config.yaml
widths: [64, 64, 128, 256]
attention: false
init: "torch_default"
momentum: 0.95
orthogonalizer: "newton_schulz_5"
gradient_centralization: true
warmup_steps: 3500
Rows from block 5 of a small image diffusion model, named by matrix and row number. Each number is 128 + 24 x the weight over its row's rms, rounded and kept within 0 to 255. All counts start at 0. Numbers have three digits each.
After each channel's rows are labels from the 100 images, of 14848 (inputs lightly noised), where the channel reaches its highest value: "strongest on" is what is common among them. Only what is clearly more common there than usual is listed. The data: telescope images of galaxies (Galaxy Zoo DECaLS). In brackets: how many of the 100, against the usual share in percent.
# convs0: first 3x3 conv (model.decb.0.0.convs.0.weight, 128x256x3x3, each kernel summed), inputs 128-255

convs0.36:127175134115118115123117106080111146123166138109105144147103142098081125145126129108108154125123107132180160128129113114118146173132174130139124152112122119107180124114113150123089200090107065182113094119142118150130126104125105127148104122175101086162153130120144128132128120090113164115133116125120148139125120144130091143093108138135122137165133128144144133124129106090139094154107
strongest on: shape: featured or disk (61 vs 30.5); edge-on disk: yes (51 vs 5.2); roundness: cigar-shaped (30 vs 8.1)

convs0.45:180123121136135135134112113158154201109120164160115145122146156111076118174126122065113140119105121068123127131099086119152137133131170108112117153151129117117096119114139090152144080156142172130116120113102178135133122153128105120154099139105121143147113105145127142138124148157138112132145164130160152196118138149127156153091178163152120108107117096124081104143112119116130135112092
strongest on: edge-on disk: no (69 vs 24.7); shape: featured or disk (69 vs 30.5); spiral arms: yes (57 vs 18.8)

convs0.111:161156113122119123108130097157180079126136098167107125122127115143120103103118128128147129134103135139090089095128188105131155162151153151101112096106121112190105124139124149100108101133088122140178120078162118113160121096084103139172140141130116089146156102122137109145112094104127139097139153126086153133175169137136110143118105067151127129113154129132146154128134115093163139124139
strongest on: shape: featured or disk (78 vs 30.5); edge-on disk: no (77 vs 24.7); spiral arms: yes (63 vs 18.8)

convs0.32:148119136083108122168158149135115133117154098098084147130123083134124074132164123148090138123161071106104144129105119255091103143146127171104126104082103170131102152106153167137133117040163140118135168124073113113124104146090103114101126112138104136130087130166144132168169107142181151166099117152140104142131131103128173123142128090126126118150143139133108155124159143124137091138042
strongest on: edge-on disk: yes (34 vs 5.2); roundness: cigar-shaped (30 vs 8.1)

convs0.98:135125159065152137126172141130147097177149077161159156110126145140152127163125132127130130132093122099126072130177152125188120123109112091120144092076134077150144131113127153087104145135131132141102124088152124137135087124085136135121133133124103143130144086179086137118117107142145125158078163123130109135130117143125173134157121114159062115066117098104148150154139107131131132106113
strongest on: edge-on disk: no (86 vs 24.7); shape: featured or disk (86 vs 30.5); spiral arms: yes (78 vs 18.8)

convs0.2:110165116103104126162109121120150162138123121129115148152133122113138162099109158117111105131125139138167094158111129123094156135137115107133115102146130138121131135124108138109062135145140113158113124133134117147130112112122099115134115124137164123150136116121162118096137108081133144114127124137151133108114140154118078139143143098110119109129118132117149136129119131129118120181125
strongest on: roundness: cigar-shaped (48 vs 8.1); edge-on disk: yes (33 vs 5.2)

convs0.52:150119115114101116127099126155120127143115123144151141081133132151102114147117093113162102102120152122111136150165204140140140122106139155134107149157132156101070132140161160154165108128134132079147132137116149092126142159137106134133141120100121132089116143176145165152151135154135108120105116111141137141149106125126143091097119152139133116123133147111084109133140136148111125125132
strongest on: roundness: cigar-shaped (30 vs 8.1)

convs0.61:139139120130122162105092106130080132102133137115118139122102091110090130133161133145130099124155143132121126109122126133131128129111130122099113093175123115117100143145120135094155096118130141114136121087115131128117146143136083107149134169138128149104114129148104140148158125170110108128112137101105153115130150104128116110145116126119130109104135146129121135136147127163129160099133
strongest on: spiral arms: yes (40 vs 18.8)

convs0.63:145110165135134157119129113132106106146156123122124118137112123112106127137134105136121164147150158117129168145126137121138140136146132139113105127170135127120138119142128133143068116140151097114115101102113128139128113141130099108114137113119133114171133117159096100157142128092117099136114137126110116143164134119117124206132081123113104108129135117132128126137131118106131131123153
strongest on: roundness: cigar-shaped (27 vs 8.1); edge-on disk: yes (25 vs 5.2)

convs0.35:106129152125079151142147096157107128132122090104124142109127188116142128173129109117109133101141165144138137125142088071144165111125183171131204137118112162128144158081141092137119156132128088153139114134156126150097103109053103105086138110129128118119176119138109146105103118110130136142130138124110101118139066113133142133144127101114117119107118131134187138104149081142182082144122
strongest on: edge-on disk: yes (54 vs 5.2); roundness: cigar-shaped (28 vs 8.1)

convs0.78:123124109129160126136128166131125129138114170109098141117146169113133116153132115168131128115180128138130146130141134150120122099099147131110135134126156159149135154134149116123084122129158138131112167145148144098159123136125179089142141142124121138097103118118164112139100104096111142129076132126125132126142137137124125115135122114118133113116143102161130163161158153109131125109122
strongest on: roundness: cigar-shaped (39 vs 8.1)

convs0.113:139106135137132127110109122110153157040129187073107116130114119154143129124098142111142095125126125121123115146117138163120108112118135156122118164124105115136120146122089136151119135119145156124141113144124157106121145141147102132123131147147090111118120115075118116150122110099136154135120124118123139136145101118136143094130127134113120119108094125133119137134137111114119163151143
strongest on: edge-on disk: yes (42 vs 5.2)

convs0.5:159119134134082146125113180127094135130142164117180155087140136143144082097159119129169123180180124104166157129104143127094140129110143113088125128141113119127148137106102174144101116171107116132117181099145126102095161102132122131170128135143153083121132098077133175159147130116167166151130097119147121143161118123131077129151143135123124152111162136127160169107151122152109129147120
strongest on: spiral arms: yes (46 vs 18.8)

convs0.14:117106113126128133094103117131144144161131131095127158134155135133124143124160133112131105144130143143147136140126131124136141114138107134119137156139137150127127141141113120146061108143147156097122120093135119132130089124139120136125116087108133156136130120115157117125143135130112113154120131130131131119155123150119132169142123114137104118130126137093126138145148124129110148101134
strongest on: shape: featured or disk (63 vs 30.5); edge-on disk: yes (53 vs 5.2); roundness: cigar-shaped (26 vs 8.1)

convs0.41:081107099119167141101156171112142127089105123112136090136110100121123098131118159140098117115149094135146124117089099165105127170110124093111154161099147116198117143135121102147137093119116024136139112100128141122146162134128141142122112141130130149126147133006132147141136123112088125129119126171116139141083061156154130123110132150157123123103099110142154129153115113109120114101161
strongest on: roundness: round (57 vs 20.3)

convs0.11:151145121142088159134158060169141138071113094123128125140108157141134167123142132105144151171142143121109139139126137084119152080160096163139102133075143114092118090103132156105153117106127083136170126177163114124152145104123145206171133117109131122170100089058147124115089126135060117145134088102104131082146135152135110100116097120098149091098127106108204126080120159131151131113188
strongest on: roundness: round (51 vs 20.3)

convs0.59:156136163132127161114142137158144150167148118119119095095153139097094146096094173137089141131096150091130111143135093096112116105120141149127100107133132112173164116145157121120086128095146068155101114167109113153159079152125148110144124093163116111135131111150128136110121149123116141143111163132107138135142124127127146111127120136119132114172123136161155131131142133118141121125122
strongest on: roundness: cigar-shaped (27 vs 8.1); edge-on disk: yes (26 vs 5.2)

convs0.123:112159123108143092100187118134115108164115074130119096126143120154148098127101126112128115141144126105153153126150139104118147167109119117196139085144135088155105126142136124100117142149155119117092149110119157148127131118138122116134154091115126097127149181203141111107132095109142113111126133143140155128105170087138128094157124129144168193109131114131127123107148072137111089117098
strongest on: shape: featured or disk (60 vs 30.5); edge-on disk: no (57 vs 24.7); spiral arms: yes (46 vs 18.8)

convs0.34:151132116158104139081141113141150162156104138140140149105115113133095129160115102166121119110145150131148147159111115112108114209088119149140124133133127145114116131135168090124056119105112099129098151143112142096121139125116152128133126152121139109091138134125180112109128129116117121113138116152170149131112090129125111116122159107126134100140101171112128103138131129097115089184119
strongest on: shape: featured or disk (65 vs 30.5); edge-on disk: yes (51 vs 5.2); roundness: cigar-shaped (31 vs 8.1)

convs0.107:128113150111148099108118152098073118101140117127116132110123139108119169113120128183157124093122090118138157120121154082125123126136124112151139095089093109149121146117087148133131157141095011079157106137129148143160117138184132145148118090211102109092193142130057148113102115126132123160099130069134178122081116153141111145105090154155143153099142116159160143130192108135138132115130
strongest on: edge-on disk: no (52 vs 24.7); bulge size: moderate (28 vs 6.6)

convs0.117:168133153105097105112128091122105114194143098164117157130152086139071107108127120131123138111170134131088119152160112150132162134126129162113101091131141123124130095138117125130108109114124142122132121144074132163179127126165140064103161149133125123148160166217127111131116130138155132117146121101108096116102159106107108138124116131137107102121129132142101120122128118101110121133112
strongest on: edge-on disk: no (67 vs 24.7); shape: featured or disk (67 vs 30.5); spiral arms: yes (46 vs 18.8)

convs0.21:104155140112113087128181124124125150117142142139132148158148103137168092090136118136110108128111081101145112128118102107129163148157102177103123115156158067133117151101141127131097159152095127116132149142125104123113141143118082127113118129146168089149193120134125136132160155095174157132132143120128126132122134125144137156136115122139162202168114113160120103120098116110131117148110
strongest on: spiral arms: yes (49 vs 18.8); spiral winding: tight (29 vs 6.8)

convs0.60:100117129155113150148101106158155145093095162108141165128128175082092131089135087120169114169155132127118162190087096208111127126147125160178150126137125156118124137128126126141144096074125125138133105124133123128137158121149113142101155127115072161123104111140111087119151119100100151081120135129183112146161122133112132104130135056138125078135132151122086175106131149148142140116170
strongest on: edge-on disk: no (50 vs 24.7); spiral arms: yes (45 vs 18.8)

convs0.4:111139125104159147126100185159116134062150204091093115124098061126131126103101118125120148135149140150141135108095114135128134110112100137152129144127104128127149098101128103141127124135158102133128141154090168125141159166114154145127132130110169148129106101067143134138128120110132154156107120125116156124088070151110121100126109112126141150170135162124123115106118124153122075119200
strongest on: roundness: round (64 vs 20.3)

convs0.124:140122135121126141093119124133133159087069160099119146124171148120099154133128130082126148128126111129141119132103156130117088078120117151117142114118132147126109142132142081151192096092106152131097104126122151128100138136120134145142107095147134138097121137083097126102133143137096147094125126107145150107125085134108138093133124148115122116136120151126132150132142119111128126114169
strongest on: edge-on disk: yes (26 vs 5.2)

convs0.99:102101104122153103134096080138173109091146121093091111148105099092167100144131106120138160093166131158133133133122190181142117139147110110157140139148140146142126140086105144133105110133122156123115111121146134127124106099144171198133123074123088115123006108128121096137105097122158148120185107093084148104132151123145127130184125139151113162103144116128148127119141127126139105092100
strongest on: edge-on disk: no (76 vs 24.7); shape: featured or disk (76 vs 30.5); spiral arms: yes (65 vs 18.8)

convs0.73:156106155157137116109114141127102121096139134087147132109135129124120104123139118163133111151134135100131125157104147118138140116125143158124157098159142190125135137121120111159083086091119140142133090119178128115148131127141115149121147169111123132133141138116098124130070151097135105085117095111161143122131129164120128134128084112108061107123125103137136109132087104161139108101129
strongest on: shape: featured or disk (69 vs 30.5); edge-on disk: no (64 vs 24.7); bulge size: moderate (27 vs 6.6)

convs0.74:126105123146121137153104126132118108112090130128122116154099138119089159140143143151125127134142133134112146145136110125116130149108132108136139095171138136132089145145103118122255127129136082107122119131122124110143128138112140140139143112132096122124141108142087114138117123187140106116126125127119139129137120142156107096100144137139112119120128138142129172139121121137124100117130
strongest on: shape: featured or disk (63 vs 30.5)

convs0.30:169104109085122108089118102142106122120154122135147143166119126142142186147136142128122121146096192136126137149157136100118132156129143114092119096101135089162118105131100082136136105170126119134137132100197094135142164114106122120134134145134134130126143129144133126142128117128147149129112050144085116088100094132114107104136108088144120137117109136107128121136140107124106168131123
strongest on: shape: star or artifact (27 vs 1.3)