Weights of a small image diffusion model: arch unet.
Rows from block 5 of a small image diffusion model, named by matrix and row number. Rows with one number belong to one channel. Each number is 128 + 24 x the weight over its row's rms, rounded and kept within 0 to 255. All counts start at 0. Numbers have three digits each.
Before each channel's rows are labels from the 100 images, of 14848 (inputs lightly noised), where the channel reaches its highest value: "responds to" is what is common among them. Only what is clearly more common there than usual is listed. The data: telescope images of galaxies (Galaxy Zoo DECaLS). In brackets: how many of the 100, against the usual share in percent.
# convs0: first 3x3 conv (model.decb.0.0.convs.0.weight, 128x256x3x3, each kernel summed), inputs 0-127
# convs1: second 3x3 conv (model.decb.0.0.convs.1.weight, 128x128x3x3, transposed, each kernel summed), outputs 0-127

responds to: shape: featured or disk (77 vs 30.5); edge-on disk: no (76 vs 24.7); spiral arms: yes (65 vs 18.8)
convs0.42:148139143135101087101103141115181180129123123130175106114139117134129103125098150157109089132161158117095133208124144118132143182132104114165138164169138112094143174187137131118120147143104110104130160134134153126122128153130138139112123093183205147174110153099164151133117104091124180137112142132119161138108096153165117122123108202137126032121103122089131130144138139152141141157129
convs1.42:109126175134074093144112095081112098121113138107138130104155077135147104145156149149145117148131144125135157133135150156121144111125146107171126109128137150106130168107107149153139132102078170100142109118127139135095114121121133108089111168152120142108111166106173090165131109159124133137091130140099118128105107158132144172134151129179125184099158099158132136143098151133159123161159

responds to: edge-on disk: yes (33 vs 5.2)
convs0.3:127123109118129140162117133113153089147120158123140155129129112120154125113138112125129135128150121141135132122095131170128131157119133103141135075130111136141108121144120115116135135063104139121134122155099133163166118116141117110137104135112134125119109123109117152126118096125096141118107155188168133111137112152122162113131148126121140137125134096151114195137138144113112165158155
convs1.3:112123101136075167146136191178143139118105141111110154134131117112163146110141126159120110132113162136124109151136115129077137119154119134091146174109120134124131170128117153096161173106071121137098082139152143133065118113138116135153139112179145108115118152130124104133109106152182106131146101119104106141108105152106087119103146151159118140131120172147110151120132105115123109140169

responds to: edge-on disk: no (76 vs 24.7); shape: featured or disk (76 vs 30.5); spiral arms: yes (65 vs 18.8)
convs0.99:162151159147144151190151126127139137132123180118123092144112134103163114135099154136048142137103115132110119105161131140126122096122098112118125171133139110108170113139149150129126119099143124145096131126084145137145137140151141123109140113129151102139106128143126121142097121163139127149138159135132105128124137126156120140112123138104143081139116161100150125140126125153127126143118
convs1.99:072129119126130081144135128062110124125067108113091113102122127179113149136134099122076110118101133129094132080113113099089087109085099124111122142113129156114119108134125164099159110123140115119131122097070098159170098104106137103121147093112071136141147111166162131134097117142136130118129130150135112114110134143120126121110166112133125153140129156125134148131134128154185116127104

responds to: edge-on disk: no (67 vs 24.7); shape: featured or disk (67 vs 30.5); spiral arms: yes (46 vs 18.8)
convs0.117:140120153104119123122119157109120137118123191139093068120135139168108070137111102119095094160152158165132129141174165118145165133147144153116095156126130136080125118114105140100158124143087084123156165133187167156118087129132100149100127159123143100124128133126098122137147102111092128165133130154100101154116162136113146151151117133141135130156114123150139089165121116093175124139117
convs1.117:158140135124115161144074137156145190137143116089143115145110110078129141127136113119098102142130142098126156134109154130120135083139118167158163128170135144104157120171146168131121165102151131126101102127115116112119152161130126149134124138135134148173144143163154154160135154122123161105094142102091159144110112116094120116150122118098169142096094171149180175146146085125129146101130

responds to: roundness: round (57 vs 20.3)
convs0.41:082103146101141146137139154137106113109114135173119121130148137100130129084157118116155144154190107128146133144135122113123127114124125142155130074148157175131120123154116148130130129128126138128152103156084143118153130097134149086149159128128140118126167185110131135139129136131113110124123111097109148111135152115120141115106142100165125131144146134144172148154154157129144146122155
convs1.41:147043119145104117120132139159131148145124136139092122162138143118106132144142120132212131147138130152112086136155134108118116092126125134091098127144119150131143139152099099144151143153166107076115097164094147139135151146145142142131178111052133114086154128164133105120139142141132139115104154156082088127119100133145119119107121105109092095133120107134112116129114159097115130149120

responds to: roundness: cigar-shaped (39 vs 8.1)
convs0.78:127080139144114091118100089127148140129132133145106110125110112135124151140106113172141155133132134114116115083136110113098129123126145147103117172089130122140127077126136082066136094124156173195146179116151121166151134068121113128068084145086138097167092084136065142085120169196164139140131086119147127088116118112089134182150112131104126109149127100164166141125178093139157106108131
convs1.78:111127138145148127097102149124144134139145078088212105156150108133124093113092108143108111146134085119116138087115115111134116159081111142114114145183117113171136129111111148163132120127137097154138084083135155078076140124155130082158152165126100135101138100130104106148120129111126105138160114151153127153129118137103119116108099138146120128130121166111136127103124122103157120179115

responds to: edge-on disk: yes (26 vs 5.2)
convs0.124:119145144138113137131171108143192090125161148112126152096117126139120128125136149128124104128131139153171150118122139112156129144153120142154165142127119111105155090157185143097092106191160128083145157193142162131143171105147149124063160100168129136151136104112152159089157094050118140152104102122107115144168119132149138095150164096114181070108132132136093127098104111147142142130107
convs1.124:178116154138123113123110157119094082144097090088127133144161120114118144105102134132095151094098125141097156142121168190096119136134116092131143118119134144088163119158137097115089101125111139113108118149114129133102171097145163145117129120113130134067157134133127109128155150158113153120119158125096144116141146108096100088087139107138122124101112121149091136165118177155169161096128

responds to: roundness: round (51 vs 20.3)
convs0.11:113124095145109134144120138107112127145114130130157144141109128085104110123129128122157131129164114109167135126138113145132155150124142147158144103133141122139126101105122131115154120109167118159150134139074119126122138116142130123167170138155125130101140183147140141103129149118102127139128101144131131125130097132125115122135136097139113150137125124140121149124100156127144164149124
convs1.11:091133112131102120068076113161128107132181114156119143125113115110141151096136060134130131100134124096131147095092121136125131120112163151146125111136126113136118137119165117120120169117129132111137107141130133143115086124125090151133163152157079167117110137075070083097132100116079129148134147150116131116152134112161156164156117121131168155116109125148111156124112140175140109166125

responds to: spiral arms: yes (46 vs 18.8)
convs0.5:137098158109151107097083126126109137134126131105096123124111147080138094139120133138096152099117140083098108101083123111127139139143110130112087145090145116137113121156127100103145112136101128116152137142093141170094135148156092145142111104099109088144118124127138116156145133112117119178164150106177144132145118167061117148151170146108115092154121106105148155116147134119143089140129
convs1.5:156120136095106158149159115151162122131135121161148125112172121115140131107172135204129146073161120135178121091147128121116134135123123107143083117088122142131134107127170142132110143165111125158134118130130171129114164128145102141133130150074126140121118122108140100144125141063136096106101090108107159121116130121120159141117137112116071116119138107189123116087127133116101126142179

responds to: spiral arms: yes (49 vs 18.8); spiral winding: tight (29 vs 6.8)
convs0.21:159127151131118147109173121112113141123090097184154152109126172182162129133123114136171104143101126131141122123097137128113167146102097101120145132143101096073141147122084137111095107137116130078093107151130132147150084140119127182104101131097150114151123135130136142147095120092133136119095160128152129091085125168081138127089125139132075136118154134144138171083127121102109147154118
convs1.21:101120131114153189099094102141131117114121148092131116153150152117173132127098102153084144132116135115150166106115086114140123122138177165109164136156170138168158134127139134105111099170121133166160130108137120159106122124149128145071104074158108113104126123115176102135121122144147136109134103144152097150131177076111127128087118106080116131143120111141134110128123114126111130137080

responds to: roundness: cigar-shaped (44 vs 8.1)
convs0.39:109102122156151153165131102145160139120140103143144138121169143155161147114129116129089181124160100132123086111120133167142114144151131133100116110066060144126142136132110110148112104127121107107116146104074145168148123134141114156141109156132106146122162149112094116134110100116082122137087126116132114104116153107120160122138055103174160103139129132138142138185108106108129157127110
convs1.39:087151150174133131124120137137131136096121157148109108124191135112148147120126113104183116110118123105126138156143108130137110135130144124128089115081177141118101129152110150122115127154111162085132123117126132148071088102159135145152125160173137123080110117136083113136123129090132116107126144065131100108118103154172136109113095135104091151164078126123144116149125126121121065121118

responds to: edge-on disk: no (50 vs 24.7); spiral arms: yes (45 vs 18.8)
convs0.60:127152128097182114159129134131128131111117113102149134118116131141133112136127124108137109133079155123162125100101164150146125142109139124106156161154134186098114117081092140147134145107092131139124107160061124141094110084135157169132133136133129107132091109121095111128103123128164151131118103154133140105145112120122135134166123083139144134141154129130129136141143148133132163149140
convs1.60:141145131108160116106129132110148117167157139110105117133105111133148142127168165120121070181104112126166102099095138117101153128125093156137122123128088153139136106135125166112139111129131137138131159101139112159149151169130142098126110104150097151139118109096145092133116104162170115111145116165139115106121099097140129107113129135120107045156170104077109112102150139082079129145117

responds to: roundness: cigar-shaped (27 vs 8.1); edge-on disk: yes (26 vs 5.2)
convs0.59:116137135077113133151106124155149091104065133165132124131130131104109148139116102150135136108145120147148091093153127135101111167105124108078134149067149154112167136131137091131175132120126162124123149138133139131128108063090196122068140132103131091140102108110136138100112143160160115125119133075106130163130159143096148180171125141102158090139139151164152158131151158172163139088110
convs1.59:106150154165093177151135088098096171153119110091116140112124148142126107109107136136115121122128089109140104120157134160134172128147133161135158106193099102144119148095130107132129135148114162134129067128141104107148122135144145185146155142095106134140112101131143098150118161118140124149107123119110165114116124159153154153152088110154129181146170118154115099126167164116144108118161

responds to: roundness: cigar-shaped (41 vs 8.1)
convs0.40:142170151116149103117125148121140094149082129124128134121127152105145114126108151131114086124169145144116138131140130159093139144130075163076139180173102133131160124145120129115130096127096172120116150152170164149149108072110173184121112150056112129135161145109088139106125126077110138174083115109102124088117124125102141139199125135120154098145165151142138073110158101116099163154129
convs1.40:121139089144100104087130170107130134117108117116085153152115094120113141133153113113138114086125110103185133119108144088163092105190111124134083113093138083154112100112131137103115136115155129119106092127127105122135133142104096151095112132163182150107109153134118136115139141166101176167136102114109107128183139064138124125146134143096142130091128117107113121129153094119119116116123

responds to: roundness: round (64 vs 20.3)
convs0.4:102143156145127148134143145123150108137122147105156141098146129115114116111118129152178121148126138109135115101176112104116132061121110134109141093117136160178159124156104149126126122111174127101115133158094121059137134131093109103145112110097141139116086130142145111143130118148102115114134163153144161137134140130114131126110181080115131075148121102140138140106112202135145121158126
convs1.4:161135155095105138157088113135123145130139150087108113113144120110110127137145117139146100167149129107083128097103125122131137131146110147131128141129126127134056167136116117103135140107144138080120085129153130092094109115139132178159112161101147147068159113150117119055166137174109121133159136113100115125101063150143131162120117148131129151147129150146141129132151120141150156181133

responds to: shape: featured or disk (75 vs 30.5); edge-on disk: no (74 vs 24.7); spiral arms: yes (71 vs 18.8)
convs0.49:154113135083134161089140098148115107102125164109151087138122141171158108108135134151147127097132125127138114160122156110139186058129126111126108086097109111142112139134124147139146112128104124149148148144109112105122160126121117129183139077109124117112122133139114134129129120088170133142156143102147135115122133098128163130125106155114142105144103143084135099128129204137116127107130
convs1.49:120096128130151125134146131111127131161090133164147135104157136132096120165131186133136123133156164125144139112110098124149155109166116124134134125126109118124148114114114124147122097153166123138080189129143120104122153137132154095170111140117119096127148135156177109139160128158166190103162132138099170112095136142163151123111078059123110119124167130138108115120166093115129150092148

responds to: spiral arms: yes (40 vs 18.8)
convs0.61:090143117122085152129110111138170151154128070093160124068156113100152129129142132142169177157160091127114173115102163154129125118127172092141174114094154137118161136171103134180152119139154112097134108170075127144119138169153112140176094120166156114122109128036113148113172118122092116147127109167135107111081117127138058078149176110127123134125141129123136104145082163119151137168137
convs1.61:105118125130124061141157156124135117098131129124127156141163111128128128143152129175149147100125125146107114108170104113162165117126123097116089099098109111118112121109144124148136136108117090122110154104139131090103141122127126117115127198147136109123129111129146112099114144108138122145154110073053147099133103159143116153144077067156124140111179133188110165110124117115118122115122

responds to: edge-on disk: no (52 vs 24.7); bulge size: moderate (28 vs 6.6)
convs0.107:126130178113139122147091140101119121123105139134106130148118118149100117121073132129124132140142134160123160159118139110151138120106148130106114120108136142139132097124153161154141153094092137145135122129145125133113106114129120095095140140115148129145116121122129149147151134113115097149147139110129127107108133127110119156158114131125151114150128158142134122145101141149116140191121
convs1.107:160149111130134144126134109190157108093182116146147140148127081104150107137113117109142104124137128107145120194139161123115157110109118174162135150159143163085166169145107139140116121108064111115126111123145157136110130157143153104117138099117142135182122109121117113155131102162151142139110108108103128129125144109171163160146137188131116071123118118126099116120146153142102114139133

responds to: roundness: cigar-shaped (38 vs 8.1)
convs0.122:132109150149129130111134121123093131135128125129160162102166135123100114147162183150129108142164107118126126143141108143111138118138084151119107151126121143117141107146097092119121085123058107134140146065121121140123156089127139141121097137106134122147125121154142128113118141128119123123093126110184145102156130121127155155140109135168098118176174153129149162151118134116105134144115
convs1.122:099145115118111117101118188132104125151104126124124112095149147170088106123110103148134190159123157174103114136158139127143125118109125111100147094144107100131159162150145151150108138104157136185170135106101137128107109155100130118106123112170141121120147110135133130098143152139112099158162161068164174141131090131094099108107166145133146098136131120149114087121128156141128131170119

responds to: roundness: cigar-shaped (27 vs 8.1); edge-on disk: yes (25 vs 5.2)
convs0.63:119104120092152139127080155109083146103134117180127112138161059140106105141134152174098152105099137122139133128138128121116147167090139136176101151074143165145146156127102123135134164121125128147132125128092130129143174179094091140155124134083104119093161097125143104146068160164135167084148197181113128157103158134048123086109149142091109102125099126149147121126146115102165096192106
convs1.63:146123125122108147094138119128113158157126133108125106104127159092181161108085114147099142094112117113099147163121130119104144168144134121098122130133063130131105148135079126121112124140169105117136128141098106117123112124129161156127118162123116132180133148073149084106091126107095108149123096126166117164101081149169144160138169124112159132133132102140147106157186156128154119116120

responds to: roundness: cigar-shaped (35 vs 8.1)
convs0.64:118103158131146145148073088150091143138103153110168150119138115112104136108104132115111165100135126139162113135152142186095147127127123122115127123118107141106140109200142080130132100125122130063127170100206130173142125184139140104159090147119116114119171116121101122126140138119098124109136123153123137159107140150134127182129128130148103079121138111140100116152126113114123111140116
convs1.64:117156153150172118149117109138087120102128122119128142113128145095180146092115134125158084130166123129106171125121118142109157156095127148139125130139115128148107115158153128139085121166077107126147124103139165117118145103148150168098123164136119116115121115168120129094175105121174130154109142165191094138191140125108111131140130133098137136188109149136129178122098105138119117135142

responds to: roundness: cigar-shaped (30 vs 8.1)
convs0.52:135125159154083122122168111120160121088141129133099148104112131186222106113140125115133097143114102110120114129146135111098148142173152122144138170087135146102117101140179127118142123199173141133154135141104139139135125132122114130112078105145115150125117173138166120057116089133132112125085117109130087115137123092153152118128135112078144069140121083138126117119089159104137128070132
convs1.52:154143152160101119134140121126117107089161152137126158132106132137093121144117140119109146099117146162144099125175132150086143164150109118130113123123141119168138098089076097131081116134112111124101118116180052093139112119140137101099152147134134137103106129077170115168113110109140118132143137123092121119108070119110120136129152142163116160130171120119120150144112165120077115135169

responds to: roundness: cigar-shaped (48 vs 8.1); edge-on disk: yes (33 vs 5.2)
convs0.2:121120172096133141121122118169109143152079128127198131128099168109122136130110161126121103114108102148167114130125161169181122158092129154060116131129118128120095138146104100139142126149068142105093149116161169147121096136206178093124145144129161118142124098088089173150118111119153111142116066123141132152089143144096080127120123184157062129176178131156133090124149078160140131111132
convs1.2:124142120125122161136136122118105117134114159145163145119143135147152142157160086145137128140124118140147139157086169122165118123149130173130119132135129112123132069106138176121179138134137135176115110146168135147113137122135104099144109131142137128150107123130107120082135122079133114113118118124106127083164100092076124104136160064166054174158101132112162104146101139118132118101111

responds to: shape: star or artifact (27 vs 1.3)
convs0.30:137132062140110109142115126130126105135085143088120125112121091117152134137119110112134135144120159156131148137169132149172145166145132091126128051154156167125091053137143125144169153074168139139168138127167135111171104135163128104132107096157137156096142122148154141181174089147138131152156122170101111115137101102116142112161098154130124129115155130110106130131122146096147125128131
convs1.30:112106150155133136097104128130181088117148147170113109114164117112097125137118110113185137123105120148171111144127122146142130157106147114132141152101177120144121109128104125121136127149151117185144168099130126106104105116127156122130149157141144127164143155111106123121146146056115133128184108135103150163151159120168147114105124151109103128104097081164147101128089120181125138126169

responds to: edge-on disk: yes (32 vs 5.2); roundness: cigar-shaped (31 vs 8.1)
convs0.106:113173080107112152149134110113147149101108107115127124084134086127086132139146149122133142116191147183154164158138169162132128125161080143164141156150134165089163152166150104140089123150126139107135175155224120165141146113145127132137109130115111137164121127134111170110124112093076127133110127150121098109117122170174122135126171109123164078142137107108108139121092114103116120139092
convs1.106:125100115109145114093123103109151104141091084120147162143141152102113077140092177145100091165160093091106133131114138123150108151126139120149193125129126146133108120119094163137182120103134102124171173142124130147128109136144103132116147146136090136155134134115122136167117147137146151123115134159175141128128151142162160171140127096132156080101151088133144160103108113117089144108141

responds to: shape: featured or disk (60 vs 30.5); edge-on disk: no (57 vs 24.7); spiral arms: yes (46 vs 18.8)
convs0.123:093155168144111131147176139149182089122122136125110112100143127129084131119130153136122115123124119107140130125133151105112108138165126133122166168080056114106126140136098160146154131077103101095131147130169120123176111141125106159094138130124125116131153099118128156160095086134111148175107162123118117128137123108142151160130097156140134100148165158160151088116135103125112137146098
convs1.123:159116147112135138138131180113120154106064132109125106120126089125123156108141149130117154131162126133132134092134093108086138169154124126096175150079119165144117138140132164121115116117146125130106139129147155122122109092184186163141086127139178092109120093144100143138083153114146114150083117142111113157120138133110126095125158129072117128107115153124131111110110127157124116071139

responds to: edge-on disk: no (69 vs 24.7); shape: featured or disk (69 vs 30.5); spiral arms: yes (57 vs 18.8)
convs0.45:119107119170113109114117159098126153140120073137110117141088156151141153155105133146136140106126115096112112167121153153153146135133129112144136129124090146105077170104113162153128138131117119099098136108124157134126133164165104146109053098172100160128110159129155133101084119124111163133134153124133118138128095124142165089124126179115126116131116121114118123133167144152105111131080
convs1.45:105149131122101153113084125105084111140167106144189090193162136148099133112104089154139108117125151147115104164129153129161125068131128128121146104148121140093114138129108115127116145103103107123148101134162119099123129149101124108144113145145123123153114155109124116110126131136089128081131154144142144115073168121141089153112148159189084158115110131117092144155127151115166135146120

responds to: edge-on disk: no (86 vs 24.7); shape: featured or disk (86 vs 30.5); spiral arms: yes (78 vs 18.8)
convs0.98:166131151122132133099156117121148081121078130158127131135135132145124113169122145133111142111095135110111115144164126092143151120161140135148110187115134109092120147120122145137160145110148139120164157147104120120105108165124150143075153118103132141130136143131132116150132115147140116135162109124055129130187132137156143124099118145123096139153138154129133061122128097104114145150145
convs1.98:115116107153095112114133162186098152142159099148099118120144157105111105098131150157163173112111134134128121177151135149130134118139091183137135113111133125115111137143171112157111117088143149117108115139127115084124118126123102109108173123125134121195153128165172164143126120138161135114092162123107170086079113141128099136129153110096126108138162157150143148123146115165160149107116